A small self-supervised image encoder, trained from scratch.
Model: 48-pixel images, activation gelu, moe top_k, width 128.
Training: muon at rate 0.0062, batches of 128.
Data: 145000 training examples, 4.1 epochs.
Rows from block 2, named by matrix and row number. Rows with one number belong to one neuron. Each number is 128 + 24 x the weight over its row's rms, rounded and kept within 0 to 255. All counts start at 0. Numbers have three digits each.
# fc1: MLP up (model.blocks.2.mlp.fc1.weight, 512x128), inputs 0-127
# fc2: MLP down (model.blocks.2.mlp.fc2.weight, 128x512, transposed), outputs 0-127
fc1.124:129093129135142112158153159108139142142155173132106114095108101096116128090145145100118153125136164157124115145128130154168143161104146111105112115112119129137084130173122092097148170125130111141136131100122155095089071101167114122077114155143141128094128153124131120112188127140129114094098136093148108091167125122163107129146108157161112186140101130126136138147103121131170113161134
fc2.124:120120126132160124105136090141114119124096102114115145144131150128126155186126130158128149131160123117159129164108118107097139092133106120120140098120113107162181160124133163142113108115150111107164169144147075121143155128082143085136145129108093138139121095118170095141083109133137147178157095129158103134106170138143131151109155086104114127103161119093113126085159138149086134103166
fc1.125:125149151131121117113145153160108178103108157163132095147171094139124109094167122125139121148103140149161106164119061140129127099107110141136141153123141097174105145118145114125127119083146136138142162133115142114140138125122149150080152112116157075154153144133146150149188159100119140146136112140113099144124089121170157132082103074127126127095102116116150077136118131115114106101135
fc2.125:129149119081143138121153179111129098181165141098128117083114095110124119144121145080163160108165147124117129119128194121066111111126146182112122157162128133131090114114110151097128113132116093055108134109132098142124150119152128146114149128161134142130131155161140118101121072128122124122118113123091125118132147183137132118140117141100147122122117165132131179105126153142124139150113
fc1.126:115169105141126134122159117127110117094112147154137155132084153087140087120171149080128140139142148126107126108118156132137096158097143101123132120140144126113182104081048127159157112104133118099138167144143125078128131159129118102106168153112089176162139157129129143126136151156145133123146131143083091142099135119127080127162155107154167124118109109132108094126141143109122148133132
fc2.126:148099146159145124136112139136122169190125096123105122077179094150124149116139124132106113136142113120136139147157129117090153172153127148118146130101119110146084171140160177111089133089097131136132128121086113168139113091127132177131067143126168104090117134153088136134148105161120111152106122133166146106145119123138152125097154134121126136119098160110129145076105110142127092107123
fc1.127:193214126118125118128129120132107172125117164139124123128124108138118125148146136102105124133114144141094108114135086112098115099095085138127141163099125092139144134105166149104135095141124134117157122084112137122181129147130166155138107139144136139089107129137142080162150072105122122125121111136147124097138122180117146144118115090106137103143083118163142151149156173093118123153132
fc2.127:109094199128139129157142151118137087163132161129145112113164139105131085090157097115158124162141150158118135143145140123121108163130127156125135124139137120113096124104105133084133160090128131094126140116136107124116124100128119107083149130135110140159143161110126120101095122107154165147122166112092152160139142129100116122090113167111137155150158192058147123113092113173118124107125
fc1.128:087099064134139087102123129151108114115136117122150167142131090108153142146156125108095130167149096140141122145129083101150134176134082133121127090177157133165125112132112122170117103101106125132135150130112142115150121121151129139126154140139121152139152113099144110163125175138132140102193134136106125111102116169078146132124115128147103072158088132139133113104105147101125176161122
fc2.128:108125154131144169122119141148149149171114155156123079090167166154162147109115123130123131117139139116107150120139150123101146099130140114098134166100115108130104104137158154096134135088128126100120113119128127115131092159126161160146122147103160126069110124113112166086116113079128134146097116145149130130161126072160101132096141150118169142096166165175108110158147108144098079134133
fc1.129:093122122127126161103125137141074118123145132137140125149161097165094178121135155110080111164146104125168121104104109099109118132113092117148160163130150125157135084101095150176105166126086120120092168161139141138130101158166107133107116200152110129110138124094143126115133125116107121113145110113150130133156110129116109127133087151139136158141103188123126108109138168112111148139159
fc2.129:172103105161142125148152108160132166151158153173140153109089140122175094083127106104132120139122128108105147107144121147155137157127102100110117111109120119115058126122143141092154135104125125102155111065142129104134151114148116152166135143082123137147145118102180123124132098116151140125138145142124115082153179115152192099108112146129114111104148139164137130133111093130100130154146
fc1.130:164156127094102176141140113094156120089126156099099148134166136097103135124156127131135123131102122114110150070154126125142121142103129137102114143054120140110166129109122169158126132146148135100118150094121119189146135131098082133093143124174117144116124105122131100108125138138131113095124138138135134120142122134129114114169138144125147154161125100130180150178161164086116087079121
fc2.130:144082143129120068179104112152108157129123109100140125103109137144099120127124138109119124114136136091117120176131095156103094146107131135150144096148115132151084118053136125118144096145121154127154142144099169126107137128125141117139132141094168113154125138155108131144107096117116138155162163109108162124085124111119090166127125091122131149121182152104120109126092099165123179171129
fc1.131:102131107102101122120103138114136151131119156110127136178138076133182132138154128118142120135127158081097141125103115119111143135097159111191155130117141135102092077110162141087123126093074121092108130138107106159113173144132151159088126164122148132145112110107141136127140143181116126118083101179100094128139128123090120158086139125127142144114166154156149131118122152130143145150145
fc2.131:114139130128133098113138124140107111150122168144165093107159134122117137153101124143111129098141128149164129116134129135139118155159024097094127105151132119182113157108095099156142110096112095110120141135150148083176093094155154120153090137130143136114147180121114143116117146126126104146127138119154121090119129133149150123162108147129113076164103160116153097132130105148123090126159
fc1.132:160112111135095143144120157127141149074151125142139145163124155104130148178097166092132136147152166079139141124135100114114142149077119078160141152131107140073132128105143109128131110098097150128140143118077093143138138147123129161163103140118150101097140100119107156131115117128132147137111116138126125166114147123147090111138154105091105112113169127108138150103141217149134138106114
fc2.132:120149114107147112123128125165138138171119151129132141126155103145108111110143109157139111097108140123111119149136113140149137147141109179112146117104142103181089150104125167176125119161133108104104104103198150108157142109153128096092135119174138149145134187116115120117140147135118137116082106152120114084124120145113128138114067131159135107139080173134145119138097064123128091121150
fc1.133:086123116183106099152154133140135115148126079114109105129132099084103151133135099150103132169164138118137102148140107122163116130174138118122125088109128090149138156179154165143158109101140137116155135117126151158119146134136125119089134119155113100194160089116146145095096141138111155116123124116156139149158121079145138106113087113114133106139132118079120144099075110150150144143157
fc2.133:132148111123154091091093109122118112122122133138128168107077179176171142133129155102153132084119126176127096106136157156119154140123119092105106180108118153103115123143121106157106163142137113137130114146130119115102164139130103133175140156150160114085146129131126136144116107123140112144090114149092148111092135173158135131108153125150072141122114094139124110104172118129161100089165
fc1.134:124158128168166120106106101153140112132137117104123110151120085149155105101116154129101138093109107121172134145132095095128138149154164158088114172125082125175121152096115095092128123129140096146159160132109110138150115109103093140112145133119138159131141111134133115148155133141115125137144137137175139143141125132100127175135047117127125137099156131181177165132119167114125119087098
fc2.134:127106121088121147172147158100115121144117170145136125129165142088118124121146087123167110180162168151098142127127151156114109119115093134162139110132168145095120117126142137115122141170127180106068123098132126095102126102179146112131095108115134118128092105148118164131108104084116134151109143110102129137118126158160152105118186108113162101152106140094096110132133141127155132168149
fc1.135:106145148140127125072131148136110102197091125099104095126140132153116136135100144136104139150126100139141138150105134086145079156116110119115110185079121158138081101132135126106163183151118126141162149116108150162141118125114112138095092131112113120149133136110095152153130146177161130133146094076115160120127127139094115096116113165174120163119133140129145125080123152111134136114115
fc2.135:139106116142127119176121092118153139097138099157150169160162148115161144116141112100132132134068159116127094115138108112139180082139133126116127086155138098117151146128083142121118080145134121135102129133117111072152130118135137118133132127137136131107107082172160123114127104094096103134129161167136115141145151104164158167142148080134164084129135099147142140168113117168109130119163
fc1.136:141132143133146118141126169140131167113127116098114150170129133130125116120172086133161125109156122065168095136091113136120082122143116100130113130097135118116106110109075119127104089079137147106122125141153164117114131103151116140110086123145148148098170138144104122100107135087147147148139100117165162137124121170139104103138166151102148111142199086151103126123177124151134131121110
fc2.136:128097130147167141104078122192148175145101136139122112122109124126121064094170116144131133158133142107140147170142119173083153130063095161089109135143115127120167141138121091101123141160123151082143102099120138116136102109154128105103110151137106150126121115142102128116133125112126148146154111123104112137121125128095153141168088127154130140121174094136106119131152162153153150158096
fc1.137:103146099163123131158126085117170132128126175071135068150082112118148116155135122159115118150146120108102124127153128119153133065132126154194129137144144107120104095136114092126123137102139146091139120116170117112138128084166147152113146119114078145135084141065152137167104142166128120161100145133139102115149140136107160146144136148138148121134101133122127131111135158086125127121123
fc2.137:123104130100095132124126112125115123150169131161115179083117096144114124145162111091144116167116095150127121135116179145094099129098139115145111099145129134142089123145128151053122127100095106137107133161147132101093102131091132126146131143167183154139123152167154123093139113113111104101155110098110137111177127128144135116128161150164127152116115167105127146179094135119112132168139
fc1.138:128196124143102154117136100084118112114167162144163128151135119139126178155141133113082102094139134121144176108120127140162132144103110153124102114106093157149108141127108149108160138082092084086117157092115128149099135148167118114095139174136115137135130133106118142115140120085131169147169065133136135109117133084123109124112115126153171145177121121119126127113154129101126110120143
fc2.138:120103150120141095105140115186166162130121134153114121122156102097132146124104110141160088168154162137103114146141147118115113153148074178110181118130107124102103118113115103079109128153137133163117121124129138084186089138142121123091104138103119190119140108117118112160130143119142138130106167127109121160115115120100131103149134146151098173118157146128151102123091096158131098156138
fc1.139:193160068136132120106138122127066182100110127103126122116133116142122170097113141162142146143130168145140164136127106128132122149108132131123143199171161128136152140100143143165127137135125094106162127152128143120121095134141135100153125092125107102113119123100159124155134143136153109133120121107154149089092107149125101120118078133097107157147098143160101085116108088124099142098145
fc2.139:105124072089137125123149165104113169106155068149135158133097127170149134119140135119143124156149145112105139081162065101090124120137137164142123160129099155119117110062139133098129146143100128137124139128104135138088109099132143089171149148139156116137146120121124155137104162074172111134144094169167119130118091131126125141132123127139155132090158119132144159133116137131127086129127
fc1.140:123157091130118101121113122149107122132079116140124101145126152115175096118147077152120124131121147162111130136124121092093163167125143116061127150095100151103149117159108087134130095129139122112108171124144161138126092107109159123125107120099171129128123174114110161146104105157170135125176159145138115160096147129101104114123133131145136130109071163134128191141123162144104124122113
fc2.140:131193121144131109163113093113132172136131127142137125104108123140133144130110152148109147104136132138183085120087133127131120110197144082128157121115110118121157130098172132145115132111171114148151138136118101172110118123053090128137123171135156161114114102136105153202092109100128125153109145129140114102136100104145123117108125132093117115126151119167127111126124112165136110093130
fc1.141:094064164140147117129161160136145121091121118099108088109079132108136100139123134130166153129121132132103170153117153090193108130127133122120154094124142207114118121137152138152104138091163115122113148124141084119129091146115108107084089121131138140094113102110169130121118102158130140142144080134125103123161119118156131138170122160119110120132092095142161124146118124140140144117159
fc2.141:094149104139119113129156127094100145165102182121104167098128106131092162164175140143128107106133177147138126124120099178122126096114145143094112156091102076128146129136114122127123127137113123153146126120149130115117144138125093101149157151179132130103178125110131101127092142102137130116131178142158110135129150124145148105121150100167103114130102112161092141103136155108084137191156
fc1.142:146162128115092147121115083128157156128131134093132153128110095165164118129106147154138101070122119100153185149152104128116117132139180155114126157144134133127125140098155097157108164111144076126145145175128115148145110118146101081149095112138153121133093077100137168159130146124119093140090159099150128095120113138136128096130118134117170096152148176142112128112121125084140135112137
fc2.142:110100079122171117117127112128083109092148159168129113129132165146090098105177091112099111189132124120124105094114111134132125135104117105115169127117145135112119142138147115114168107180110119121067161106146163121094184130128110139129150096122120177135120136205148149139147127145106138161148109153126139118117139112116113101122139154124107109130144113118149096140152124133147106162152
fc1.143:123146152167136155127145139141090102133138133153160113128139135148140149146135128119124107087100163118108165112127129112121105095129135133131154147143112111112125176121150100098145100139110126142096098119156146144104137112132081116155163097138109124109117111165133114100156126119140155116100138147158110108190137153153118107110110135140111113109193076073181123133159066071139151141152
fc2.143:127126137162092126148157126124095089190151141111141151115121126114096118114153143136109139106115136112109125095120120115130146123136174099061165128129131088131129175093114126148133136131122103138128130126109130156164123111069159121113154117092137156109132130139126105158122139164119153144122133139104123117190089130139114092152103115128078114201093144183123132107144171117119120143105
fc1.144:128156124149140161149122130108134155115143147133158121128147167106132088171152110127150097100110128180132135125131129056139153136147112114127119129146173065170087120112147115118129121108142104108081146108135117088125137092135164105106118157125126108142100129101146110140135102116159126090151181141177130132143163164111120141136099148120138136154131139121122086127099157172086094099146
fc2.144:139124104138117130153119089119124157122108183131149156128114092115080130129180089162096150148115116135126108160107128119126096140106099138149126145117153172112142123109117095107143126120126108104124162144150141119135100122070150155112078141120132107124104141127117125203059106163128124161109155135090148116124149143144148140137175112147082168102131121147154146143131132158091130116114
fc1.145:121089143120088106151171112127119141083111096121136117125131128113089130134141151154122095161101117119153115130160115143140119159134121141170166162130144107126136119121160153159132111109150146075061114098144098128159086146128119142088154101157185170159151116132098135112135088113147111160129135121132111147168152147111089112109153116092134091179134108118144144146133091133099133121138
fc2.145:149126110146159127102107155144114133155139144131092143106142152152133116144129137125128139087150146088093150140115117173120154116111160128079141108125117147114110127115082091139127137109101132112171162149101156124090166110147121107162084152117108098135116163135131108130128164157090149116093133179101136089107123085111144167129107156158117134104124112119138130145138169090185108139075
fc1.146:096135121118112144123126135144084116100118136109151110196103128113107133184116131089130147147100129092173137132100150137106137159118151110107107143123139150096119106103086120180149161104152119117148146145150143133116107137141143130106140189118073129092160137081123142085143138132118178121149094126156109139111141156124113115140152085132145135194112165124140115106100093116128123147142
fc2.146:157102117164157123113149105149148120151124127176078147074169120113168179097140131104125098100163118144131118127163119097124130123105088126125161108146108118155106144115130154073114149131088136150136169109130111116168156126136124128170107125130153149135100091149159145136137088143108082128065124140095109104128102110137159139109144137130156083094124137137149142132138120169120119122151
fc1.147:112116119106156147113124127124096176143131132126131104181182142142122152139110096159137127108089107101131146139136114113137138127103089178106103105158169114103102171130129152107173131076159152121133133133122099100150129108080135103179168119129107081134143105135143124133117128124152123119171141119098102131130082156146126135136117110165100109096144131155153071135171123133133160147150
fc2.147:134134133153112106116155136143150093135118139151164117095116098084119162189157190086103098087149125141150126119146110155100099144124195131117135115114127117132133137102132136133102163158104095154135126100141137151093137162125135157099107124103114180106085167145128110137152151113081157096080117136165143140125135119115130147094134152094116138158113130124101142135136119101098099117142
fc1.148:080158099172142131105113111139127073123118105133142078168089152142091137123099096152103117131103108163171134128139116160123113148119134121101126182120132145152148128155095145161151149138139158142128147101131149142169130132112100100090134117129177123147169130143091141158097137159113108115122106137126142109109124090126111128157152096162154161086099113104125113088125132137140151111183
fc2.148:131110145136124112165137121149097177166144107131116181070148099133192104079152128092178123146096125128113121137142148091146142074180141134115129098086137113097113137118148159113110090106112131141114108138105128120111116109137118175118145140153133112099103137130124117091168125148136111136148122143121115157152152142167137141101156118125131061165154141127117152143132136145112115112101