Weights of a small self-supervised image encoder: num experts 8, layers 16.
Rows from block 2 of a small self-supervised image encoder, named by matrix and row number. Rows with one number belong to one neuron. Each number is 200 + 30 x the weight over its row's rms, rounded and kept within 0 to 999. All counts start at 0.
After each neuron's rows are labels from the 100 images, of 14976, where the neuron reaches its highest value: "strongest on" is what is common among them. Only what is clearly more common there than usual is listed. The data: Sentinel-2 satellite tiles (TerraMesh). In brackets: how many of the 100, against the usual share in percent.
# fc1: MLP up (model.blocks.2.mlp.fc1.weight, 512x128), inputs 0-127
# fc2: MLP down (model.blocks.2.mlp.fc2.weight, 128x512, transposed), outputs 0-127

fc1.292,195,177,231,196,145,182,235,175,240,184,206,241,169,228,184,179,244,187,162,239,153,191,203,210,227,161,227,190,199,202,209,208,205,271,206,223,185,237,123,144,234,200,194,170,206,169,235,179,142,287,213,152,201,180,214,189,208,155,193,198,208,163,187,206,229,153,216,216,239,204,232,187,227,224,189,205,209,178,219,216,208,240,266,150,199,194,196,215,176,178,160,197,159,214,199,213,258,175,159,196,222,208,162,228,263,169,242,178,243,262,186,169,211,216,227,160,191,209,200,187,203,188,216,212,211,178,143,217
fc2.292,198,185,198,178,211,216,182,176,227,191,195,185,197,182,195,210,203,234,219,157,194,253,140,226,211,270,180,242,179,238,126,187,182,156,175,242,230,161,212,218,170,162,203,176,247,177,245,202,247,232,179,239,205,194,167,174,174,206,204,217,181,184,216,197,186,242,213,222,217,196,147,158,263,177,199,212,219,187,241,220,176,169,123,236,203,216,219,181,169,227,214,200,196,206,230,142,221,232,188,141,240,207,219,160,135,213,166,232,211,191,194,223,156,210,163,186,172,181,177,256,264,214,201,188,181,191,245,214
strongest on: snow or ice (60 vs 20.6); main land cover: snow or ice (47 vs 14.6)

fc1.3,190,171,141,247,249,180,186,180,163,255,200,178,186,209,124,179,226,186,283,163,194,164,172,186,157,202,245,195,229,196,214,167,175,245,208,181,159,157,205,208,189,267,201,193,222,209,193,210,224,187,233,205,200,200,269,216,207,161,259,211,229,215,195,209,208,222,207,163,188,170,142,163,193,165,238,157,213,166,202,186,262,248,208,180,156,229,177,188,186,152,190,211,202,193,187,198,246,231,212,178,225,215,163,240,224,160,216,225,174,201,199,222,185,178,259,168,193,209,242,228,174,242,168,224,189,190,180,209
fc2.3,202,214,213,231,203,204,191,179,212,196,134,249,224,152,258,221,166,216,145,253,190,210,194,203,202,235,198,165,185,161,199,242,277,180,169,222,201,218,209,190,195,153,193,161,210,196,168,210,221,189,183,212,230,217,110,208,178,242,176,194,211,176,234,177,186,201,191,156,228,264,235,195,213,233,144,204,193,257,221,246,209,198,165,223,212,190,208,188,255,241,210,187,171,156,236,235,199,208,216,189,166,187,192,151,192,277,160,187,217,192,200,189,192,175,173,224,250,163,210,147,167,160,233,178,218,225,204,198
strongest on: water (70 vs 40.5); main land cover: water (47 vs 11.2)

fc1.457,228,217,173,188,167,206,206,197,159,252,188,216,234,243,196,180,222,229,229,200,171,267,204,208,216,201,192,212,220,170,193,178,215,134,216,276,205,252,215,180,206,206,199,178,260,206,223,198,218,208,196,187,171,203,226,199,199,223,212,194,254,179,212,159,255,154,216,208,173,229,228,131,209,208,201,196,197,230,187,185,261,197,170,184,149,180,186,236,202,168,148,161,244,204,160,202,186,219,143,192,153,148,187,199,191,164,157,104,154,229,215,189,228,200,210,224,229,187,197,199,212,231,166,180,268,198,204,216
fc2.457,184,195,206,198,188,166,183,182,165,208,198,170,106,232,172,260,169,183,170,184,213,239,192,162,177,245,194,154,153,189,212,172,189,168,203,150,234,193,187,259,153,222,181,161,177,171,172,184,188,234,173,191,205,191,229,182,251,165,192,228,160,242,202,215,148,172,199,213,249,190,205,228,204,219,215,178,189,189,207,138,189,184,242,219,226,204,193,169,207,207,274,223,193,167,245,223,188,227,239,226,234,194,220,238,185,204,258,242,254,185,227,216,178,178,225,209,187,224,247,181,168,214,248,179,179,170,173,253
strongest on: snow or ice (43 vs 20.6); clouds (39 vs 15.5)

fc1.487,200,236,196,225,168,193,163,174,214,148,198,199,193,208,156,210,217,193,233,177,191,222,192,217,122,180,149,206,202,175,200,169,246,271,185,163,187,210,225,202,213,230,136,216,213,176,177,225,223,189,229,214,217,165,184,242,233,221,213,214,190,242,189,198,266,193,171,211,166,210,146,197,227,177,218,200,186,192,220,175,203,220,194,236,181,211,203,201,218,179,170,221,246,189,198,267,225,221,204,216,165,164,189,221,184,165,176,215,136,198,152,236,200,187,175,175,179,151,202,250,165,131,273,240,209,183,147,268
fc2.487,185,228,228,183,250,205,265,153,198,291,224,224,213,138,200,179,203,243,195,189,215,187,213,165,258,191,194,191,234,203,188,201,167,189,202,162,236,151,223,149,200,198,167,170,212,208,204,185,214,164,163,197,221,284,215,196,221,168,222,202,213,170,233,182,149,227,177,183,249,216,204,163,206,228,229,174,155,182,197,202,218,251,152,204,206,197,189,232,151,231,162,206,156,195,178,223,262,178,225,180,221,202,185,175,192,187,169,178,238,228,182,186,163,185,204,255,225,214,186,197,185,223,181,216,137,164,256,174
strongest on: snow or ice (67 vs 20.6); main land cover: snow or ice (64 vs 14.6)

fc1.357,234,166,190,176,196,226,254,195,155,203,173,205,195,155,209,240,212,175,228,232,212,216,202,139,178,180,183,119,215,242,213,183,241,199,203,188,188,209,177,174,202,184,144,216,169,179,243,173,224,225,165,230,192,180,245,209,203,191,119,214,210,191,138,212,222,186,201,205,176,241,181,198,220,187,161,192,202,208,228,203,201,211,259,255,177,159,226,200,187,158,221,169,228,210,265,209,176,215,247,133,182,190,180,192,147,220,175,261,192,237,234,260,228,210,165,229,217,220,193,188,231,218,220,250,151,181,208,204
fc2.357,185,233,224,216,223,185,165,207,231,179,214,183,227,252,205,204,245,218,209,190,176,196,243,263,210,253,183,237,188,183,154,252,202,222,209,242,200,197,227,184,180,192,209,201,226,211,221,185,159,190,234,150,207,209,211,186,182,212,248,184,163,234,221,187,187,226,226,166,227,174,209,238,174,225,224,275,213,222,172,213,165,200,183,149,218,280,172,147,198,194,146,212,173,166,196,200,216,186,182,209,189,184,235,219,250,193,205,126,235,172,187,149,186,204,237,161,207,140,152,195,130,183,199,151,249,214,194,216
strongest on: snow or ice (93 vs 20.6); main land cover: snow or ice (84 vs 14.6)

fc1.198,198,152,170,208,245,229,170,210,229,177,220,232,208,196,214,215,246,173,233,164,216,172,194,201,181,254,122,202,192,186,166,207,170,195,166,179,225,226,230,200,246,214,173,190,233,122,260,191,232,268,173,212,205,213,252,216,184,232,196,186,210,165,173,246,200,158,243,206,138,241,235,144,132,186,226,208,222,192,197,205,220,137,173,213,219,185,211,197,182,201,178,186,238,151,209,197,212,181,185,209,220,148,183,202,233,203,140,140,213,204,203,229,164,213,196,194,178,182,218,220,236,187,212,240,237,183,198,239
fc2.198,225,236,250,241,127,173,240,195,162,269,196,142,138,178,153,214,180,254,160,229,189,239,203,227,186,197,237,178,144,189,218,178,260,183,269,219,212,153,188,187,201,167,222,154,186,266,179,191,163,217,244,215,210,198,156,180,187,154,232,208,221,269,198,194,248,228,183,207,242,175,233,172,196,198,199,204,194,172,229,208,135,247,181,171,178,193,208,171,219,221,206,199,180,207,186,151,202,231,196,221,189,207,213,218,195,182,242,218,223,224,214,169,207,201,192,183,217,215,164,175,202,190,171,184,185,248,187,210
strongest on: snow or ice (95 vs 20.6); main land cover: snow or ice (91 vs 14.6)

fc1.484,156,256,193,206,198,198,174,176,195,217,211,188,185,224,214,204,249,230,224,192,150,143,278,124,219,197,195,219,191,167,205,179,218,146,154,204,181,185,213,209,154,253,242,194,224,138,247,226,182,210,213,223,168,190,196,161,190,181,214,133,212,175,163,218,226,180,221,176,264,245,220,193,235,182,193,174,122,208,200,253,190,161,212,207,209,204,231,197,235,188,155,180,206,200,195,228,222,220,211,181,163,208,257,218,173,246,195,193,214,219,194,198,149,222,200,174,213,205,176,206,140,201,250,174,186,184,221,247
fc2.484,241,190,214,151,226,185,156,225,213,199,205,174,246,183,206,194,177,189,170,174,244,181,195,176,197,221,178,152,241,163,235,195,224,284,181,205,225,206,248,183,203,180,182,192,157,209,136,233,175,221,219,148,163,217,209,242,201,196,261,280,210,186,168,221,157,210,187,251,201,149,209,220,220,259,237,223,213,141,185,166,185,169,190,150,200,207,190,210,184,178,212,181,209,247,181,150,222,206,225,193,225,202,169,189,187,178,238,176,219,215,269,190,230,211,163,210,197,257,150,220,195,193,170,186,189,224,217,158
strongest on: water (97 vs 40.5); main land cover: water (95 vs 11.2)

fc1.444,238,277,226,230,239,201,190,176,201,227,196,240,218,173,212,216,217,145,258,232,154,198,201,218,163,233,207,224,173,189,185,205,239,190,187,178,188,189,193,206,172,178,150,175,175,174,172,199,191,198,162,187,247,212,241,172,165,242,192,207,171,234,238,194,200,224,195,155,183,208,175,164,236,223,195,202,162,234,199,196,158,224,204,209,167,162,263,188,166,213,250,181,190,231,156,223,154,182,234,209,187,206,238,219,236,203,157,246,198,188,139,143,210,175,190,144,238,212,187,262,171,234,267,183,172,223,240,181
fc2.444,186,149,268,157,215,195,225,268,242,184,181,183,175,148,188,182,208,226,182,219,190,212,240,155,214,186,159,234,215,171,228,175,235,191,213,152,231,218,211,172,182,135,212,192,244,219,195,241,246,201,208,181,125,216,239,231,187,231,216,228,208,181,210,165,174,135,188,183,230,154,223,204,171,160,216,188,220,189,187,153,169,165,235,221,231,203,205,178,176,200,207,223,197,237,199,148,188,232,181,181,192,183,179,237,238,178,213,204,207,141,245,235,231,231,155,201,222,172,198,242,168,157,225,253,206,242,197,205
strongest on: water (96 vs 40.5); main land cover: water (94 vs 11.2)

fc1.384,215,236,250,171,167,245,204,210,191,168,214,251,210,181,230,221,210,166,157,198,181,177,172,185,178,190,150,218,206,184,211,208,179,203,194,154,200,177,189,251,207,172,183,163,247,162,146,236,250,207,194,157,153,245,191,255,201,249,261,195,252,193,227,202,164,183,202,169,189,185,145,157,190,237,161,189,209,206,178,204,194,256,185,173,225,165,217,200,249,191,218,222,251,196,220,176,172,165,200,209,142,158,213,260,228,205,195,162,199,228,173,149,225,207,234,196,144,202,163,188,235,196,188,229,230,236,234,236
fc2.384,158,208,209,227,199,187,184,236,235,241,214,147,193,232,160,173,164,245,204,228,201,224,177,155,119,210,234,169,204,211,197,194,198,215,247,189,183,192,183,214,243,181,168,198,217,246,182,164,169,172,226,214,238,158,222,246,185,213,210,226,179,207,178,198,217,161,162,231,254,210,281,229,190,120,211,201,194,178,221,227,168,172,217,180,190,222,214,195,188,184,201,180,188,174,150,175,124,201,217,185,282,198,154,211,206,201,211,267,226,206,218,224,156,186,165,194,258,201,214,201,167,193,198,213,171,223,159,184
strongest on: water (92 vs 40.5); main land cover: water (85 vs 11.2)

fc1.411,173,225,196,162,147,226,225,231,167,204,170,148,198,135,173,248,144,196,211,159,198,213,221,215,173,176,207,220,252,234,172,227,227,215,172,176,222,204,194,257,203,212,187,233,234,244,224,294,164,132,194,232,171,224,233,208,159,189,175,207,191,179,201,177,197,223,199,181,168,197,247,170,195,243,199,237,198,237,198,207,217,257,184,206,172,201,158,207,261,210,236,194,197,201,220,222,165,163,168,202,199,222,233,160,167,194,187,232,210,236,178,197,238,245,210,231,199,135,137,223,201,214,197,181,200,211,162,171
fc2.411,234,247,194,240,188,192,205,170,220,171,220,257,195,238,201,135,194,177,171,173,216,184,206,215,183,185,194,221,168,221,209,181,197,213,198,206,186,243,234,213,243,240,241,206,223,121,176,129,184,206,194,168,205,202,183,219,224,188,237,176,179,180,207,208,188,199,159,232,202,197,177,232,233,189,195,108,199,190,222,193,244,209,181,181,254,178,247,210,155,156,179,153,203,247,192,167,233,195,243,182,193,200,193,238,209,235,218,188,173,184,250,209,196,174,224,129,184,249,250,150,154,198,169,211,256,164,208,231
strongest on: snow or ice (67 vs 20.6); main land cover: snow or ice (54 vs 14.6)

fc1.112,206,192,227,221,179,166,257,200,232,262,166,181,185,239,229,220,197,204,204,217,154,155,192,201,222,186,201,190,203,170,184,205,164,203,194,157,182,234,207,199,201,217,171,189,263,208,184,200,234,211,209,183,165,190,214,224,135,181,235,216,154,205,223,216,195,238,247,197,193,214,234,160,181,214,209,235,154,142,180,154,158,191,148,175,178,151,203,248,254,170,164,210,165,194,240,229,204,294,172,202,223,184,176,183,246,198,204,248,178,214,127,214,154,261,197,162,248,188,211,171,215,187,208,226,205,172,200,195
fc2.112,224,222,220,195,212,170,239,218,206,207,178,210,255,248,186,215,160,216,196,196,120,175,201,201,224,215,195,196,213,223,185,188,239,205,260,154,216,176,236,205,180,149,227,148,257,182,174,253,175,238,171,172,254,172,182,183,171,191,203,248,198,176,253,211,170,269,161,175,228,204,187,227,189,266,183,168,219,233,227,192,214,124,197,207,198,126,150,166,240,191,201,188,196,202,145,218,235,221,219,219,177,222,188,203,201,201,205,178,184,144,214,182,246,187,211,182,189,192,225,164,201,166,254,219,184,187,198,220
strongest on: water (97 vs 40.5); main land cover: water (96 vs 11.2)

fc1.437,186,233,278,237,192,197,203,236,215,174,178,218,146,206,147,209,187,214,165,187,164,138,223,230,202,210,199,166,213,179,195,240,156,170,246,163,190,191,167,173,244,193,187,248,222,159,233,227,191,149,187,249,148,194,182,163,194,199,265,199,187,195,191,194,202,184,192,224,229,223,209,199,190,194,271,192,202,229,222,219,173,213,204,229,164,191,114,255,171,196,222,227,242,136,167,175,189,196,237,158,210,261,229,226,167,204,219,243,177,147,168,181,197,230,168,197,193,192,203,212,190,185,220,230,234,199,195,216
fc2.437,167,166,165,211,195,155,192,170,151,223,207,192,232,220,225,183,176,236,228,158,270,270,186,174,189,250,201,234,245,239,198,165,212,217,179,194,200,240,213,215,164,236,242,165,166,189,136,209,212,223,243,183,209,210,205,249,206,226,208,227,240,156,216,201,218,200,190,238,159,208,173,213,247,213,184,246,184,206,158,185,238,186,152,170,243,199,260,192,216,177,137,167,178,254,193,207,204,216,179,208,193,143,180,192,214,190,230,151,202,239,201,236,177,190,227,187,144,245,184,165,175,195,243,164,174,204,205,200
strongest on: water (81 vs 40.5); main land cover: water (72 vs 11.2)